Weights of a small image-text matching model.
Model: 32-pixel images, encoder arch swin, encoder norm layernorm_no_bias, encoder activation relu, encoder depths [2, 4, 2], encoder widths [64, 128, 256], fusion encoder layers 7, fusion encoder norm rmsnorm, fusion encoder activation gelu.
Data: trained on photos with spoken descriptions (Open Images, Localized Narratives), 50862 training examples, 64.4 epochs.
Rows from block 3 of the image encoder of a small image-text matching model, named by matrix and row number. Rows with one number belong to one neuron. Each number is 500 + 50 x the weight over its row's rms, rounded and kept within 0 to 999. All counts start at 0. Numbers have three digits each.
After each neuron's rows are labels from the 100 images, of 14848, where the neuron reaches its highest value: "patch colour" is the nearest of a few named colours to the mean colour under the peak; "strongest on" is what is common among them. Only what is clearly more common there than usual is listed. The data: photos with spoken descriptions (Open Images, Localized Narratives).
# fc1: MLP up (encoder.blocks.3.mlp.fc1.weight, 256x128), inputs 0-127
# fc2: MLP down (encoder.blocks.3.mlp.fc2.weight, 128x256, transposed), outputs 0-127

fc1.21:547558453466524473421547509537483448515532361422558491567422458496555503451526456438531500522514547505518426534532411458469453505545432493529642535449450609483538448534519481462456523506540517543505474424454561454551551463442477446487486559512606436558611486544528449515506444450564487458535503518529451547500547514509580410526587490557499491471462508475557433419476447566610500430477
fc2.21:470543620480388521491503526522448488558471545434418542485482517543534524456577551509504575512488521443558490374517450537511508536465461572618524556461517441492451533522491470532390429535440406437523479446528572488417493473516485611467473402443505490592509502492494531457426531450474505522443481504540559537554468514431599472562506414627448509509469470522490507431507482587527485521545
patch colour: grey
strongest on: text has "sky"

fc1.61:496406507498481516574558487473528504532522505519573482583539509475502575600494534461428488490458536504511497458448424523560485486626562475496550516484480500498554486491579428518545478570509467526524464411547500360520471416503493480471448440458538440532431590568603476478477441500555624545449496449531403456525428478448588483461448573538563521447477389488480488401481547490540540512449
fc2.61:570557580495506429495485490480472489506389389484404507506540494534464534489547551546515544477596415432501516413495563628572483475560493488448504522439469528442562509475483497448551553475522436514578524488474465500435554538547453496509465506603469530508500531552551481417462431448401550496365578452554576525519434468497513439577539457512542547532423528473584473478430558511449531525465
patch colour: cyan
strongest on: text has "sky"

fc1.37:508446487508512438464549524529495558548517490614511500534463440513391501359427425508482554507443461578536552524569467441552532568521518527602524515459575461495552601525557401507519526488503481565586579498562468477553475515555458478431420444500460469477525519562360469536456483478490486465493477539453500527490457495518562401538471627505456414467412528549514474518483511567495509427525
fc2.37:589505535426547549506431536411477449629434392528486431594522551557495544501497439573538522461537547593526540460415514463391460544545459480505569458524459567515534479496507513468533550455559485445611560474520498446440497474466419562530513456464541559443417464585539520525551509499470475479433547455459464494446538462590502493530501523442502537407450508467492559440587516466434452555465
patch colour: cyan
strongest on: text has "sky"; text has "clouds"

fc1.229:457580481525496543375489554483489558488563546454477543535466529462498483541518449536462530538490497501396585503387462485441498456529393507543498578443524586458587474505524375480533423539430430536511479513470529603561422448546462507517432489593469465588491547426549554499524587512435505470460474453565465542509535452480563496548559484578471441558538502527435422483519504521490471447594
fc2.229:443528570450368416568533482480482472485495542417526486452474437507418586412515627514484508494445527522523500492476492507480514526452464530426489524435501400475434488572485426526447478492440491464550496465507492493481555479447532610507546558490615470523512566605569452452453427435481510597545489553543565584434591518525459488452509478455526493479578489492530579507487496483555551612454
patch colour: grey; pink
strongest on: text has "trees"

fc1.92:501411571493455528459460465644473519409582443500485481545538431545498425462526456598494480553475462549410456502388523517560479513504491459492501540542443550523493587466460424554534430614454496504479500453519503480498520523460576515482530491446570567465506462436540533515468441483555580530492457606467556433557476537562535532440535439513394465459486483559444558521497614567439511439514
fc2.92:464480496595566473481435484475541608449438573474538504516575436468465534539474516478510481429504479413545524493517501537478479449473529513559615451479472487500590539506602532589496465462465413562492478491537499469595551361464590488437461513503480487484586475483489421389511509569496518521531487458564469463414450535554419471515563494523554519470497405438389550505474579510538492545577
patch colour: grey
strongest on: text has "sky"

fc1.58:534481499561554411471478511509568501476533393535528471418436530524474613377562478541576530475587544542650554561521524446519464559486484588441459494455559541471544459469467468568496473537521529569463476557496522454477493446510495421479541448483462462432454503530451543468484485482523504480542471438566520552511527514572516445600551451552382454493485436488498434464440546507434536616432
fc2.58:507619545440544492483561544465558450616430550497501517568514495505465489484453499559426395397545533501580530432525467507525535561492566543542517456451445541333530511508539494474479484504577535496536533508582482594444504493447549509456478486528467557522511511462504469553436446517459526459427486546584482475497478529478535511493434538438519500485495434497490538477619491465310438522447
patch colour: grey
strongest on: text has "sky"; text has "trees"; text has "buildings"; text has "water"

fc1.7:473472537499572439513584428601502496470511407541529406520549513507366547517524385480562581581534514525511521515475522496630481543445420538531499559519459625475509486504562512504464493537550421531454542489520539405537452494566465533463445466515472555492504405471501369487481534491458476541458451443552599523446495464526526453548500532518504463462486521521464485397549520460424469595528
fc2.7:547526500494561554482490529505528415576434546495487505584539470534468574422457595527455476414596486401496462493384490375522564536466562561463559531515492505492478570469543459548572525484513552495502512531518567547480508518514545515506478289471374491495426578456491561503538507510516526499458590460494454466369505546556473496506467487494449499511455512467522540553528518440469455466481
patch colour: cyan
strongest on: text has "sky"

fc1.102:503465592551598498527481570447438491448457452440468531560436547482504581576502532472482541536573466518549513564478497500490482547520511428398424586472464513459421544493555493580451384539566502477516452443519560494471552459537487506535513490525566566511432559471536499534463491579503525503468432528474448458524491480471530403494553473487526519571489392476438601440367494468367576545526
fc2.102:470604525495512498438449339538549608539507574496495473539467419495502492384434539548490483427456534428473425491610588404542510500511543532503471516494412434445573527565514477529602445480492517525595496470512458485504530603539512476462498508521447413497441535516515488547516461464497500453473581515527457507431487531469513561548522506560496470486515464556570495408634500486501453501426
patch colour: grey
strongest on: text has "sky"